Weights of a small contrastive audio-text model.
Model: 33.3M parameters, encoder arch vit, encoder activation gelu, encoder patch size [64, 2], encoder layers 12.
Training: muon at rate 0.0017, 9100 steps, batches of 128.
Data: trained on synthesized solo parts of chorales (CocoChorales), 39062 training examples.
Rows from block 8 of the audio encoder of a small contrastive audio-text model, named by matrix and row number. Rows with one number belong to one neuron. Each number is 128 + 24 x the weight over its row's rms, rounded and kept within 0 to 255. All counts start at 0.
Before each neuron's rows are labels from the 100 clips, of 14976, where the neuron reaches its highest value: "strongest on" is what is common among them. Only what is clearly more common there than usual is listed. The data: synthesized solo parts of chorales (CocoChorales).
# fc1: MLP up (encoder.blocks.8.mlp.fc1.weight, 2304x384), inputs 0-63
# fc2: MLP down (encoder.blocks.8.mlp.fc2.weight, 384x2304, transposed), outputs 0-63

strongest on: note A#4; horn; note G#4; trombone
fc1.61 [112 160 139 173 107 144  72 130 104 112 148 150 136 116 150 132 126 126 143 142 152 101  86  91 120 131  96 104  94 129 135 149 144 134 100 106 116 149 110 138 134 129 159  92 103 155  89 165 123 149 148 103 109 147 114  93 174 157 131 171 125 164 132 150]
fc2.61 [ 93 132 139 156 130 140 109 111 122 108 127 143 155 105 116 105 136 141 154 174 155 129 131 132  86 137 108 106 145 103 107 134 152 134  82 118  90 159  91 146 127 120 111 131 110 188 128 125 160 135 151 113 114 147 114  97 186 145 144 158 152 162 110 128]

strongest on: horn; note A4; note F5; note E5
fc1.122 [126 132 129 142 116 140 126  89 137 151 106 122  77 147 164  93  84 145 129 105 100 126 112 139 142 122 174 155 147 136 138 126 180 177 119 137 150 132 107 116  99 134 141 172 113 147 113 103 117 143 132 148 116 124  87 104 121 141 157 139 108 114 168 111]
fc2.122 [127 143 118 142 122 167 117 129 134 165 138 141 105 120 154  93  94 139 141  98 129 116 123 114 160 111 135 142 142 151 142 118 160 151 110 177 169 160 103 131  74 149 173 163 109 131 122 141 139 145 120 141  91 168  91 129 110 128 140 175  90 152 147  95]

strongest on: note C#5; oboe; note C5
fc1.460 [132 124 113 144  89  77  81 126 122 112 108 131 171 149 108  93 119 144 111 120 151  89 165 135 104 149 138 145 169 142 139 108 124 155 115  90 107  97 105 112  63 108 114 105  68 130 137 134 173 120 112 121 137 138 149 149 138 138  91 138 128 109  98 113]
fc2.460 [140 126 132 116  86  94 101 126 102 120 151 140 175 173 128 106 102 139 121 170 135 113 157 110  73 121 160 136 174 120 136  81 152 145 155 116 115 116 118 157  91 136 123 110 105 124  97 140 168 146 102 114 107 111 145 143 134 128 112 114 143 149 112 106]

strongest on: double bass; note B3; note C#4
fc1.661 [142 150 159 143 134 131  91 102 129 135 123 110 139 157 136 122 137 106 117 136 166  91  88 144 105 169 107 155 175 110  67 149 123 130  99  96 129 150 102 130 114 126 113 151 151 140 129 133 153 137 102 130 159 116 125 139 134 104 151 134 108  92 113 132]
fc2.661 [111 126 143 149 108 147 137 120 139 112 138 142 132 138 140 138 132 128 145 142 163  91 102 162 128 167 151 148 131 162  81 191 137 108 108  97 101 141 101 128 108  96 112 162 144 133 115 132 147 146 128 128 134  95 144 133 120 141 134 132  95  94 103 138]

strongest on: note E4; viola; clarinet
fc1.1 [129 118 150 112 172 159 120 135 144 175 121 125 124 121 113 108 115 156 144  98 127 160 132 105 153 155 158 122 111 163 165 156 130  91 115 111 146 119 108 151 125 169 118 150 186 139 140 171 171 105 146 117 112 139 125 138  78 142 118 119 101 123 125 141]
fc2.1 [139 123 121 127 157 152 101 128 147 180 130 169 105 131 132  99 102 117 126 101 123 160 140 102 145 164 175  86 108 133 179 171 105 117 117 133 116 119 155 136 114 117 139 160 183 145 131 132 168 123 122 141 146 139 131 120 103 152 105 104  88 107 141 149]

strongest on: note E4; note F#4; clarinet
fc1.24 [135 107  87 114 120 125 122 112  97 124 142 119 113  87 151 119 135 142 114  91 145 140  96  92 132 142 129 137 124 139 154 119  79 149  84 150 152 142  87 130 145 134 141 158  52 104 111 131 130 136 135 118 133 144 128  91 114 125  69 149 152 126 108 106]
fc2.24 [116 105 104 105 155 115 121 159 108 145 164 109 166 103 145 116 138 122 123 107 113 144 114  36 146 134 136 145 112 130 167 114  90 124 105 149 133 132 120 112 131 145 185 126  72 115 155 127 120 104 100 147 125 128 162  73  92 108 115 116 144 145  79 131]

strongest on: note E4; note F4; note E5; note F#5
fc1.105 [ 97 132  94 125 121 100 103  95 129 161 156 135 115  83 137 168  97 153 123 112 108 122 130 120 167 145 132  91 102  90 109 172 108 157 136 110 153 103 147 139 108 113 153 145  94 144  79 146 128 123 127 150 167 128 125 126 114 148 124 182 102 124 109 125]
fc2.105 [118 107 107 131 133 121  91  92 131 188 161 155 121  96 125 178  84 155 142 102 112 110 129 122 143 139 151  89 109 106 127 150  95 147 128 117 136 111 128 167 129 126 147 142 116 125 146 154 133 127 104 129 172 108 117 120 130 143 126 171 120 146 130 108]

strongest on: note E4; note B3; note G3
fc1.746 [137 130 139 153 129 126 131  93 114 126 114 165 170 146 115 126 141 118 103 124 135 146 118 133 173 124 113 100 143 142 135 167 147 190 102 157 145 125  67 125 125 132 137 127 153 130 135 128 122 107 118 109  82 127 106 110 104 121 124 124  69 143 130 183]
fc2.746 [177 133 137 122 113 136  95 121 137 123 149 156 149 116 136 115 111 138 109 138 125 140 137 132 143 118  78 102 132 149 105 133 124 152 130 192 129 152 112 111 110 142 154 125 138 134 145 130 125  88 115 151  91 135 101 123 141 122 119  81  93 125 120 154]

strongest on: clarinet; note D#4; note G#4; note F4
fc1.477 [119 146 113 132 133 134 159 154 144 138  84 125 109 130  95  58  87  91  99 168 105 117 149 123 137 138 115 140 148 152 162 155 173 105 128 126 142 148 124 145 145 131 131 136 154 131 135 130 152 120 113 172 143 128 150 131 110 137 156 151 162 119 112 163]
fc2.477 [133 162 140 119 152 147 206 161 121 131  75 122  95 138 128 106 112  81 119 146 163 138 167 162 118 123 167 117 114 155 179 138 164 112 130 158 135 166 159 132 153 138 110 113 150 127 122 139 156 128 123 143 122 113 181 159  95 111 158 142 147 111  82 165]

strongest on: note D4; viola
fc1.330 [115 120 111 134 175 156 123 136 146 120 141 146 121 125 135 136 135 166 125 133 154  94 139 133 162 129 116  86 133  63 147 130 125 114 104 124 150 112 140 130 134 132 116  71 110 113 110 109  88 127 163 106  93 150 108 161 142 144 155 121 113  87  90 165]
fc2.330 [107 108 133 161 189 150 115 131 131 116 134 148 125 105 155 128  99 134 135 110 130 106  77 113 158 129 119 126 125 121 127 119 111 102 157 144 120 113 119 149  87 144 100 115  70 128 110 105 110 135 159 137 129 146 125 166 103 125 124  92  89 104  94 145]

strongest on: note A#4; note F5; note F4
fc1.69 [115 161 148 142 110 110 165 137 125 170 148 150  93 114 124 132 126 131 103 114 157 115 141 111 129  91 122 140 113  86 147 131 143 117 103 125 182 157 130 127 102 127 157 119 150 128 151 112 156 131 138 134 116 176 129 156 173 132 127 179 125 119 110 115]
fc2.69 [143 152 143  97 159 104 144 164 109 161 133 117 133 152 126 136 135 123 102 109 132 153 127  92 149 103 127 117 116 152 114 142 111 122  98  97 131 128 130  97  94  99 146 150 156 104 143 109 191 138 157 136 110 157 113 112 153 107 190 171 156  85 121 138]

strongest on: note D4; note E4; note C4; viola
fc1.222 [ 53 120 105 124 106 117 155 141 157 113 158 126 142 154 128 171 159 123 120 119 153 109 141 116 160 148 141 131  93 137 117 108 111  84 112  80 123 152 126 176 159 173 109 125 156 119 138 105 123 101 124 139 167 164 117 132 100 189 130 142 121 160 113 158]
fc2.222 [ 79 150 131 139 152  84 127 136 148  92 126 148 119  98 154 167 160 100 104 151 139 114 119 106 126 169 150 119 115 138 110 113 106  60 165  77 112 145 124 162 140 166 122 127 142 126 155 108 160 111 148 146 157 162 124 130 123 151 153 163 171 155 115 173]

strongest on: note C#5
fc1.396 [105 114 111 136 122 112 121 141 150 128 107 125 186 113  89 127 200  99 155 149 133 118 129 134 109 150 125 149 128 128 110 168 117 153  86 146  87 115 118 131 118 173 105 165 127 104 139 133 152  42 122 142 112 120 114 101 168 144 115 116 147  75 116 126]
fc2.396 [140 115 116 109 109  83 150 125 136 155 151 143 150 147 121 146 137 130 135 138 119 131 107 136  85 164 127 140 136 122 137 121 137 140 137 142 124 121 107 135 122 194 130 140 120 112 111 158 113  78  97 136  96 127 104 145 123 155 142 129 161  41 128 140]

strongest on: note A#4; note G4; note A4; note F#4
fc1.524 [119 125  57 140 127  82 129 116 144  95  71 138 124 127 134 144 115 111 138 194 112 115 138  85 131 161 164 125 123 194 125 135 150 125 128 119 102 134  99 120 126 147 105 182 189 152 143 135 122 158 131  77 137 128 139 165 147 122  95 106 129 140 148 160]
fc2.524 [139 137  67 152 140  97  79  90 150 125 103 112 129 109 144 138 153 120 145 191 122 127 121 122 105 134 172 140 108 158 116 116 167 111 134  93 101 162 131 139 124 129 137 134 186 106 114 118 155 152 133  97 126 126 140 140 122 124  85 111 148 120 135 147]

strongest on: note C#5; violin; note B4; note D5
fc1.199 [ 86 167 125 115 176 169 139 126 132 185 148  82 120 131 153 163  89 122 158 124 101 148 150 123  73 135  94 100 119 113 125 120 100 111  71 156 130 114 114 155 173 140 127 125 132 155 109 158 144 154 104 155 125 134 146 120 133  94 102 157  70 117 106 156]
fc2.199 [118 149 135 124 167 158 150 110 142 204  91 146 128 162 123 146 103 146 138 142 147 162 128 136 146 146 146  81 137 137 126 114 132 140  91 133  95 120 128 153 133 164 132 162 146 169 103 154 141 128 135 163 120 159 160 150 140  99 102 160 100 142 104 171]

strongest on: note E4; note F4; note A5
fc1.567 [151 127 101 112 104 155 138 147 113  83  97  99 128 120  86 166 141 142 147 130 116  97 115 157 106 118 121 120 114 130 149 143 151  84 130 193 145 144 158 150 144 109  96 185 151 138 109 148 121 103 102 104 149 150 154 145 112 106 149 153 127 140 120 117]
fc2.567 [129 132 129 116  87 154 167 173 137 103 124 124 114 104 110 158 180 160 150 135 146 127 177 131 126 118 136 117 123 119 161 119 105 126  79 143 132 149 137 129 118 142  82 157 154 154 136 129 100 132 144 127 140 154 161 158 107 102 137 178 155 142 134 148]

strongest on: note D4; trombone; bassoon; note G4
fc1.451 [161 115 120 136 139 132 129 153 155 155 105 143 133 129 136 112 135 136  84 121 142 156 127 142 126 101  94 105 128 129 136 108 137 112 145 180 124 134 158 106 147 143  89 113 126 155 170 153 140 141 157 144  89  72 109  88 139 146 131 128 138 131 125 139]
fc2.451 [145  78 129 148 134 109 115 120 157 164 150 170 123 140 143 134 144 135  92 128 142  97  98 125 111 135 105 129 155 113 154 127 141 159 109 166 136 152 128 144 123 134 127 123 149 160 168 125 121 169 182 152 125 106  86 118 123 120 146 119 141 139 117 114]

strongest on: clarinet; note D#4; note E5; instrument: trumpet
fc1.233 [113 125 138 139 144 126  95 140 117 122 153 119 133 137 150 142 153 109 153 130 112 156 123 138 136 119 132 152  91 127 126 156 112 149 117 116  89 106 114 143 148  92 138 100 129  90 102 127  90 154 131  95 119 123 164 111 116  61 127 117  93 153 144 133]
fc2.233 [143 122 169 102 107 151  84  85 110  90 140 105 116 149 163 132 153 127 141 106 118 159 137 155 151 108 136 154  86 128 116 146  98 133 119 127 127  72 147 131 116  52 165 114 140 120  63 129 135 137 106 109  80  97 111 111 116 105 125  86 142 119 163 121]

strongest on: double bass; note A3; note B3
fc1.496 [113 132 177 144 160 125 142 128 112 119 103 136 140 163 106 139 138 121 108 115 163  84 129 156  72 185 148 127 138 167 121 135 129 127 123 109  77 114 133 111 158 121 121 162 189 138 139 133  94 126  89 125 167  95  96 125 151 114 182 150 137 139 168 127]
fc2.496 [143 124 149 151 128 105 150 145  99 138 172 145 136 198 133 117 123 149 154 130 165 120 149 154 103 166 165 139 156 163 131 165 135 119 138 128 125 125 118 112  93 129 101 153 145 141 150 145 100 124 127 117 131 103 136 107 128 127 150 111 114 128 112 123]

strongest on: note D4; note D#4; note D5; note D#5
fc1.454 [171 132 115 160 113 143  98 130 124 169 118 118 149 137 157 130 107 138 148 123 141  82  84 161 120 159 125 100 130 103 118 141 115 163 103 137 137 146 124 162 142 137 108 142 136 126 113 113 121 122 133 118 105 113 129  93 114 126 106 135 128 116 196 149]
fc2.454 [138 151  94 155 104  92  99 101 129 161 146 120 107 149 194 158 113 147 104 159 148 110  99 107 119 149 100  68 125 105  95 147 112 152 119 172 148 165  97 146 121 135 125 128  98 113  88 146 114 103 113 158  99 113 113 113 103 111 108 124 111 114 166 129]

strongest on: note E4; note F#4; viola
fc1.172 [191 122 171 155 139 175 126 169 116 129 106 140  89 111 120 143 119 149 155 147 141 114 127 117 121 115 137 112 133 129 125 133 107 116 132 120 114 127 136 166 137 140 165 172 153 152 131 124 135 111 142 136  95 142 147 180 106 143 134  84  91 159 108 157]
fc2.172 [200 125 124 141 136 152 122 147 121 140 112 125  96 148 133 122 124 142 141 136 142 134 130 104  99 139 144 107  96 177 102 149 126 133 100 148 126 102 113 109 105 111 148 167 130 164 111 153 107 108 127 138 115 150 184 161  84 135 113 123 122 118 104 197]

strongest on: clarinet; note D#4; note C4; note A#3
fc1.489 [129 136 167 130 133  97 131 130 147 115 136 110 156 128 194 146 136 129 150 112 116 111 165 123 116 119 105 132 146  90 123 108 107 134 118 135 114 188 107 149  83 133 141 100 126 113 124 120 129 120 166 152 156  96  90 134 158 104 120 117 129 108 115 119]
fc2.489 [107 137 133 136 160 108 138 170 115 151 126 149 149 111 147 113 125 109 121 146  98 130 130 118 130 147 113 167 145 101 159 117 131 122 148 122  96 159 127 135 149 100 110  86 170 101 135 102 116 130 124 159 157 113 100 132 165  79 134 123 112  91  98 127]

strongest on: clarinet; note D#4
fc1.106 [111 145 125 135 125 110 101 102 154 163 106 110 139 105 137 168 154  93 157 137 125 131 133 142  93  95 146 148 166  87 128 128 125 150 195  98 140  91 136 135 115  88 173 135 150 137  98  94 154 162 174 127 157 184 127 128 123 112  98  87 102  86 139 117]
fc2.106 [142  92 121 147 127 139 118 108 143 160  91 124 142 137 151 129 163  92 145 142 139 133 141 163  97 128 120 140 144 115 132 134 126 138 175 106 134 137 106 147 116 122 170 128 162 139  90 129 166 148 187 122 122 112 149 123 135 116 113 102 158 115 131 114]

strongest on: oboe; note A4; note B4; clarinet
fc1.427 [101 141 184 110 138 121 152  86 131 142 176 152 104 108 133 137 172 117 114 104 114 143 107 139 142 139 126 197 132 125 158 112 100 117 136 124 133 105  86 119 117  70 138 177 144 129 117 140  92 130 127  97 124 147 125  80 173 184 133 161  83 148 129 104]
fc2.427 [155 126 148 152 123 107 106 125 115 139 161 143 132 134 154 152 123 119 123 100 133 120  90 127 157 158 111 154 133 126 150 118 115 124 156 101 100 126 129 121 134  68 141 137 149 139 128 121  96  71 162 113 101 159 114  77 164 132 127 145  92 174 119  97]

strongest on: note C#5; note C5; note C#4
fc1.589 [122 127 137 120 123 139 136  94 129 145 152 124 144 162 122  79 108 148 121 146 143 118 162 123 120 154 110 147 121 151 139 104 114 133 111 145  84  84 144 134 110 104 120 105  78 147 127 165 155 145 101 141 143 138 127 123 181 132 121  96  79 133 115 122]
fc2.589 [111 142 171 138 108 158 141  82 129 131 165 157 169 158 148 106 146 113 143 150 113 138 144 121 112 140 140 144 122 127 147 112 103 166 122 112 118 117 118 157 101 115 151 138 105 140 116 133 154 138  97 114 130 124 118 114 165 144 134  99  91 111 116  93]

strongest on: note D4; bassoon; note F4; note A#3
fc1.221 [ 69 164 129 116  98  77  95  99 126 127  87 153 107 144 143 130 147 140 150 161 140 115  94  97 121 120 112 103 142 121 145  80 124 118 135 114 133 116 142  90 149 154 104 103 126 142 124 129 141 139 148 156  99 101  95 127 146 145  87 153 134 145 112 155]
fc2.221 [108 123 175 111 126 109 132 103 150 117 147 158 109 157 141 132 167 126 153 150 102 130  98 107 111 121 111  86 133 107 139 121 146 147 113 137 142  99 118 148 100 106 103 102 103 126 162 122 160 156 154 152 143 127 102  84 139 140  74 143 155 159 116 130]

strongest on: clarinet; note E4; note D#4
fc1.705 [119  90 150 152 104 110 118 128 139 168 145 123 128 146 150 102 185 135 120 124  94 124  94 138 120 147 106 150 108 139 146 108  99  98 178  93 159 114  95 103 140 123 172 150 127 147 158  85 123 143 154 144 107 155 133 103 141 144 135 142 148 103 142 140]
fc2.705 [130  77 139 154 104  89 121 122 138 144 155 158 103 164 151 119 191 121 141 117 118 112 100 136 111 147 114 149 105 119 158 145  91 117 173 100 163 116 108 125 123 132 157 137 127 149 144 122 135 121 165 136  84 141 134 109 118 120  98 132 127 121 126 124]

strongest on: double bass; note A3; note A#3
fc1.630 [140  99 140 120 111 104 117 120 191 146 132 142 132 205 129 116 110 183  94 146 148 127 141 161 158 123 144 114 143 133 146 130 125 103 118 143 124 156  94 128  88 145 140 142 157 101 122 148 118 114  95 140 116 115 108 110 133 164 133 104  78 141 157 136]
fc2.630 [154 116 135 156 105 126 125 162 172 165 170 153 117 165 119  86  85 141 107 121 153 125 143 183 183 147 136 135 161 128 167 119 104 131 124 131 148 100 137 114 120 137 144 141 130 133 154 140 159 108 107 119 135  89 148 129  84 152  99  87  78 110 120 124]

strongest on: note C5; note A#4; note C#5; horn
fc1.363 [190 140 110 133 109  66 148 103 115 116 122 144  99 121 145 128  97 101 139 110  89 163 102 131 152 137 167  91 138 116 136 126 143 167 143 142 129 138 106 127 109 119 144 115 109 164  98 101 116 191  93 109 116 141 139 119 119 145 124 135 116 153 101 107]
fc2.363 [186 148 109 124 101  78 122 119 128 167 133 137 105  99 127 157  96 116 154 121  91 150 109 152 112 144 192  88 153 124 142 151 110 167 118 146 113 163 113 139 106 138 143 143  73 175 126 122 121 172 108 131 104 189 157 133 106 147 115 108 123 123 126 119]

strongest on: note A#4; violin; note A#5
fc1.415 [124  76 130 131 104 132 101 146  75 155 107 130 137 108 156 138 130 128 155 131  88 121  69 159 117 167 136 146 110 106 159 133 149 143 138 131 143 122 125 115 131 131 113  99 156 166 126 131 147 126 119 106 121 158  97 113 110 144 112 139 148 111 103 137]
fc2.415 [110 132 115 145 183 121 122 121  94 122 117 142 144  99 142 136 127 158 136 115 114 150 107 122 150 172  98 101 102 104 131 113 139 136 152 130 109  87 145 152 132 135  95  88 144 146 105 110 144 141 126 131 138 137  92 133 129 146 116  97 166  79 118 135]

strongest on: double bass; note A#3
fc1.413 [142 133 114 132 164 136  76 125 157 156 122 126 150 142 130 156 131 114 113 142 103 133 139 139 121 143 125 164 158 142 150  71 134 147 104 125 146  82 156 110 137 130 110 192 172 116 143 118  85 106 149  85 166 166 138 107 138  93 111  95 180 122 116 146]
fc2.413 [129 115 129 136 155 137  94 109 110 177 144 106 120 156 121 149 148 134 150 149 128 114 193 145 142 151 122 161 112 133 154 107 132 135 146 115 115 119 131 131 126 134 108  97 154 142 140 124 117 145 130 101 161 105 134 114 137 104 102 108 138 116 116 148]

strongest on: note D4; note C#4; note F4; trombone
fc1.256 [137  73 185 130  92 171 113 136 170 138 104 171 111 176 132 121 147 139  96 160 154 130 132 159 119 157 141 128 141 141  91 152 142 132 108 128 115 140 137 114 121  84 144 103 125 123 154 112 143 111 151 121  94 104 148 137 166 130 140 126 120 173  94 137]
fc2.256 [119  85 149 164 110 139 118 109 183 127 148 145 115 140 153 134 149 147  64 132 141 126 132 147 116 154 137 168 145 109 143 145 125 161 105 139 113 137 137 149 115 102 115 103 151 125 155 122 146 146 169 139 115  93 130 133 128 120 107 114 138 169 109 114]

strongest on: note A#4; oboe; note D5; note E5
fc1.475 [135 110 108 124 101 108 152 110 106 150 133 129 135 165 150  90 118 118 148 103 135  96 108 175 114 145  90 123 124 135 123  94 105 165 139  96 139 142 137 115  95 105 156 134 156 135 148 136 139 137 156  82 150 113 186  87 142 146 135  93 110 104 135  96]
fc2.475 [128 133 124 130 104 138 137 141 119 183 183 124 135 122 143  72 153 104 147 111 125 118 126 157 113 121  71 115 127 143 143 126 167 125 144 108 159 141 143 110 100 102 122 107 192 131 121 105 118 132 127  86 151  80 144 146 116 117  92 104 103  93 190 108]

strongest on: clarinet; note D#4; note F4
fc1.674 [ 86 150 161 124 149  98  80 143 150 123 143 108 153 125 162 127 161 131 123 117 122 167  59 131  65 155  99 154 106  88 118  75 134 163 140 101 105 118 129 109 152 155 138 162 111 141 141 130 125 130 150  85 105 142 106 130 116 155 107 136  95 145 119 136]
fc2.674 [ 80 111 148 115 136  93 107 126 133 170 131  98 143 148 130 151 173 142 107  96 136 152  99  88  91 163 104 115 118 101 130 100  91 127 138 107 147 118  99 106 124 114 123 153 106 115 143 114 101 108 119 119 128 134  88  99 120 132 115 183 107 108 110 138]

strongest on: horn; note A4; note B4
fc1.410 [148 164 148 139 114 145 115  99  95 136 146 159  86 129 117 120 125 134 138 128 148 143 158 141 121  95 113 140 105 153 129 164 143 138 115 179 138 137 117 132 109 142 170 114 143 150 107 129  98 151 123 153  88 122 123 128  98 147 151 126 157 142 125 117]
fc2.410 [165 145 138 137 122 133 100 120 116 131 135 122  83 121 119 130 115 130 166 102 120 126 174 155 111  82 107 112 118 179 108 154 164  85 125 137 150 148 145 160 133 117 163 124 158 130  98  87 151 124  95 124  66 124 109 129 118 131 147 117 127 163 133 124]

strongest on: clarinet; note D#4; note F4; note D4
fc1.231 [ 78 172 158 115 147 172 115  99 111 128  87 134 146  93 139 132 159 133  72 135 105 112 163 153 138 129 165 136 164  95 150 140 153 117 129 102 135 157 148 110 105 161  92 125 125 100 154 115 166 153  79 160 140 115 136 117 111 126 134 122 115 103 127 145]
fc2.231 [123 171 128 132 140 161 129 135 104 170  90 155 158 136 143 117 138 105 102 114 117 156 140 155 149 118 152 134 157 124 152 161 192 134 145 102 137 155 127 135 130 181  72 114 111 131 131 155 172 165 103 142 131 133 187 116 119 135 130 159 116 121 118 125]

strongest on: note A#4; violin
fc1.295 [138 146  93 124 156 103 162 116 133 118 109  93 139 126 132 116 146 127 105 104 133  79 141  96 130 115 106 112 100 109 127 102 143 160 126 109  88 102 121  72 132 142 130 125 184 136 125 133 148  94 129 105  59  81 160  99 112 150 180 137 148 142 145 132]
fc2.295 [117 150  88 135 134 123 136 116 115 142  94 129 107 125 160 135 112 138 118 128 117 118 141 120 113 125 102  87  93  87 128  92 138 169 126 120  91 109 134 105 158 164 124 128 162 131 134 149 156  99 127 112  79  92 129 109 136 112 150 126 165 134 119 121]

strongest on: double bass; note G#3; note A3
fc1.734 [167 144 117 141  96 135 144 107  93 137 149 177 152 173  92 107 119 107  99  87 222 138 111 131 122 169  74 132 128 125 120 132 137 145 139 153 131 108 131 138 183 125 106 117 188 157 133 156 121 108 134  94  96  87 122 145 115 138 160 108 141 156 102 152]
fc2.734 [165 110 143 112 132  92 128 151  91 138 179 155 181 149 125 120 125 133 179 131 155 156 137 177 128 144 135 131 121 148 158 158 146 105 133 123 108 149 119 115 129 148  91 103 167 148 124 152 136 107 147  86 142 104 138 118 157 171 136  89 164 112  99 163]

strongest on: note D4; viola; note C5; violin
fc1.86 [135 149  98 157 125 111  91 110 140  91 119 138 131 128 112 101 171 153 122 158 130 150 125  98 141  99 121 132 123 102 129 138 152 131 136 154 108 147 108  96 141 131  87 155 132  94 104 132 118 113 152 138 113 127 111 164 129 137 129 119  77 114  89 169]
fc2.86 [129 146 125 131 159 110 116 118 145 133 140 145 142 111 109 123 157 123  99 158 130 129 112  91 133 134 144 146  80 132 108 119 159  92 127 146  95 126 125 107 117 100 155 153 128 107  86 119 116 150 130 126 104 113 116 143 150 142 134 140 124 109  87 144]

strongest on: note C#5; note C#4; note C5
fc1.507 [139 126 128 152 146 136 130 108 114 112 141 135 172  88 117  83  96 117 122  95  99 134 113 118  68 144 150  80 128 111 138 111 150 139 165 149 107 141 154 135  83 130 142 156 109 154 128 146 106 114 132 135 149 143 141  90 138 142 124 105 144 107 127 141]
fc2.507 [108 128 142 126 127 114 144  99 130 125 152 126 163 109 124  89 123  95 133 106 105 124  97 110  80 150 191 108 107 134 140 105 108 113 140 114 132 134 165 116  77 132 151 158 124 120 111 111 149 109 107  99 172 120 135 115 137 181 160 112 135 117 128 113]

strongest on: double bass; note A3; note G#3
fc1.371 [129 138 167 162 165 148 144  98 129  89 131 128  78 118 124 143 110 145  94  99 168 118 106 132  68  92 136 126 149 105 133 119 105 152 138 114 111 163  93  58 167  99 131 172 161 130 154  99 143 116 112 133 144 128  97 124 133 156 129 169 138 103 127 157]
fc2.371 [142 121 145 142 167 135 126 126  96  84 145 137 127 156 118 167 141 124 143 125 157 110 155 155 117 156 137 143 156 106 165 159 124 131 121 119 142 153 133 114 133 130 124 155 162 156 170 130 152 115 131 114 138 113 136 106 139 173 128 142 143  89  85 157]

strongest on: horn; note A4; note B4
fc1.35 [122 165 152  89 119 123 115 113 126 107 114 138 124  92 140 132  72 185 150 130 117 134 189  96 138 123 144 140 115 140 122 106 130 155 135 120 115 113 128 113 116 136 177 108 121 122 125 148 137 151 155 145 116 120 151 146  69 165 107 130 165 130 131 107]
fc2.35 [159 145 150 113  96 126 114  99 105 146 112 151 171 117 125 128  86 144 124 136 104 132 121 111 140 139 156 135 132 165 147 119 165  89 152 140 139 123 128 155 146 123 185 153 160  96 125 123 145 114 131 108 128 157 130 147 112 149 145 114 125 141 135 107]

strongest on: note C#5; note B4; oboe
fc1.165 [105 127 126 163 147 129 107 101 106  94 147  91 106 151 151 157 116 136 109 105 167  89 118 134 119 153 121 126 102 102 156 118 109 156 120 133 122 150 166 110  86 118 114 124 166 161 134 126 148 115 111 138 140 118 125 147 159 160 105 139  95 164 171 129]
fc2.165 [104  74 135 145 173 152  70 130 108 147 130 123 118 137 147 189 107 135 117 135 167 111 161 149 117 148 119  90 115 105 145 133  72 137 135 142 128 153 124 124  94 132 121 157 159 144 152 124 134  66 126 135 149 142 137 111 145 134 149 122  98 131 126 100]

strongest on: note C5; violin; note A#4
fc1.562 [122 125 115 139 120 107 124 134 142 121 154 140  75 133  84 146 113  95 120 103 101 129 130 136 103 117 137  96 159 102 100 152 120 133 137  94 104 100 133 124 153 126 102 106 125 147 129 143 120  95  72 180 138 133 109 133 150 156 148 120 159 124 122 137]
fc2.562 [106 135 124  85 129 120  89 118 141 158 148 150  98 130 126 135 102 125 165 113  85 130 130 137  86 145 173  95 120 106 108 147 117 143 151 144 110 158 151 167 149 151  76  97 140 168 130 148 136 178 115 127 157 145 120 143 128 137 146 124 143 129 132 122]

strongest on: note C#5; note C#4; note B4; note D4
fc1.9 [114  96 118 102 220 167 107 127 137 200 117  63 147 116 160 163 111 138 154 147 108 138 146 148 145 155 118 131 167 111 136 168 128 131  71 142 128 125 123 140 137  97 163  91 108 129 126 177 125 126 106 131 128 111 168 173 135 116 124 179 125 131 103 134]
fc2.9 [112 129  89 117 178 168 145 111 148 169 146 107 115 123 169 139 102 135 109 151 133 144 112 146 149 152 154  80 155  74 140 125 121 160 113 156 117 132 146 128 125  88 146 105 140 128 102 171 135 101 126 156 154 111 152 147 124  91 119 113  82 137 146 149]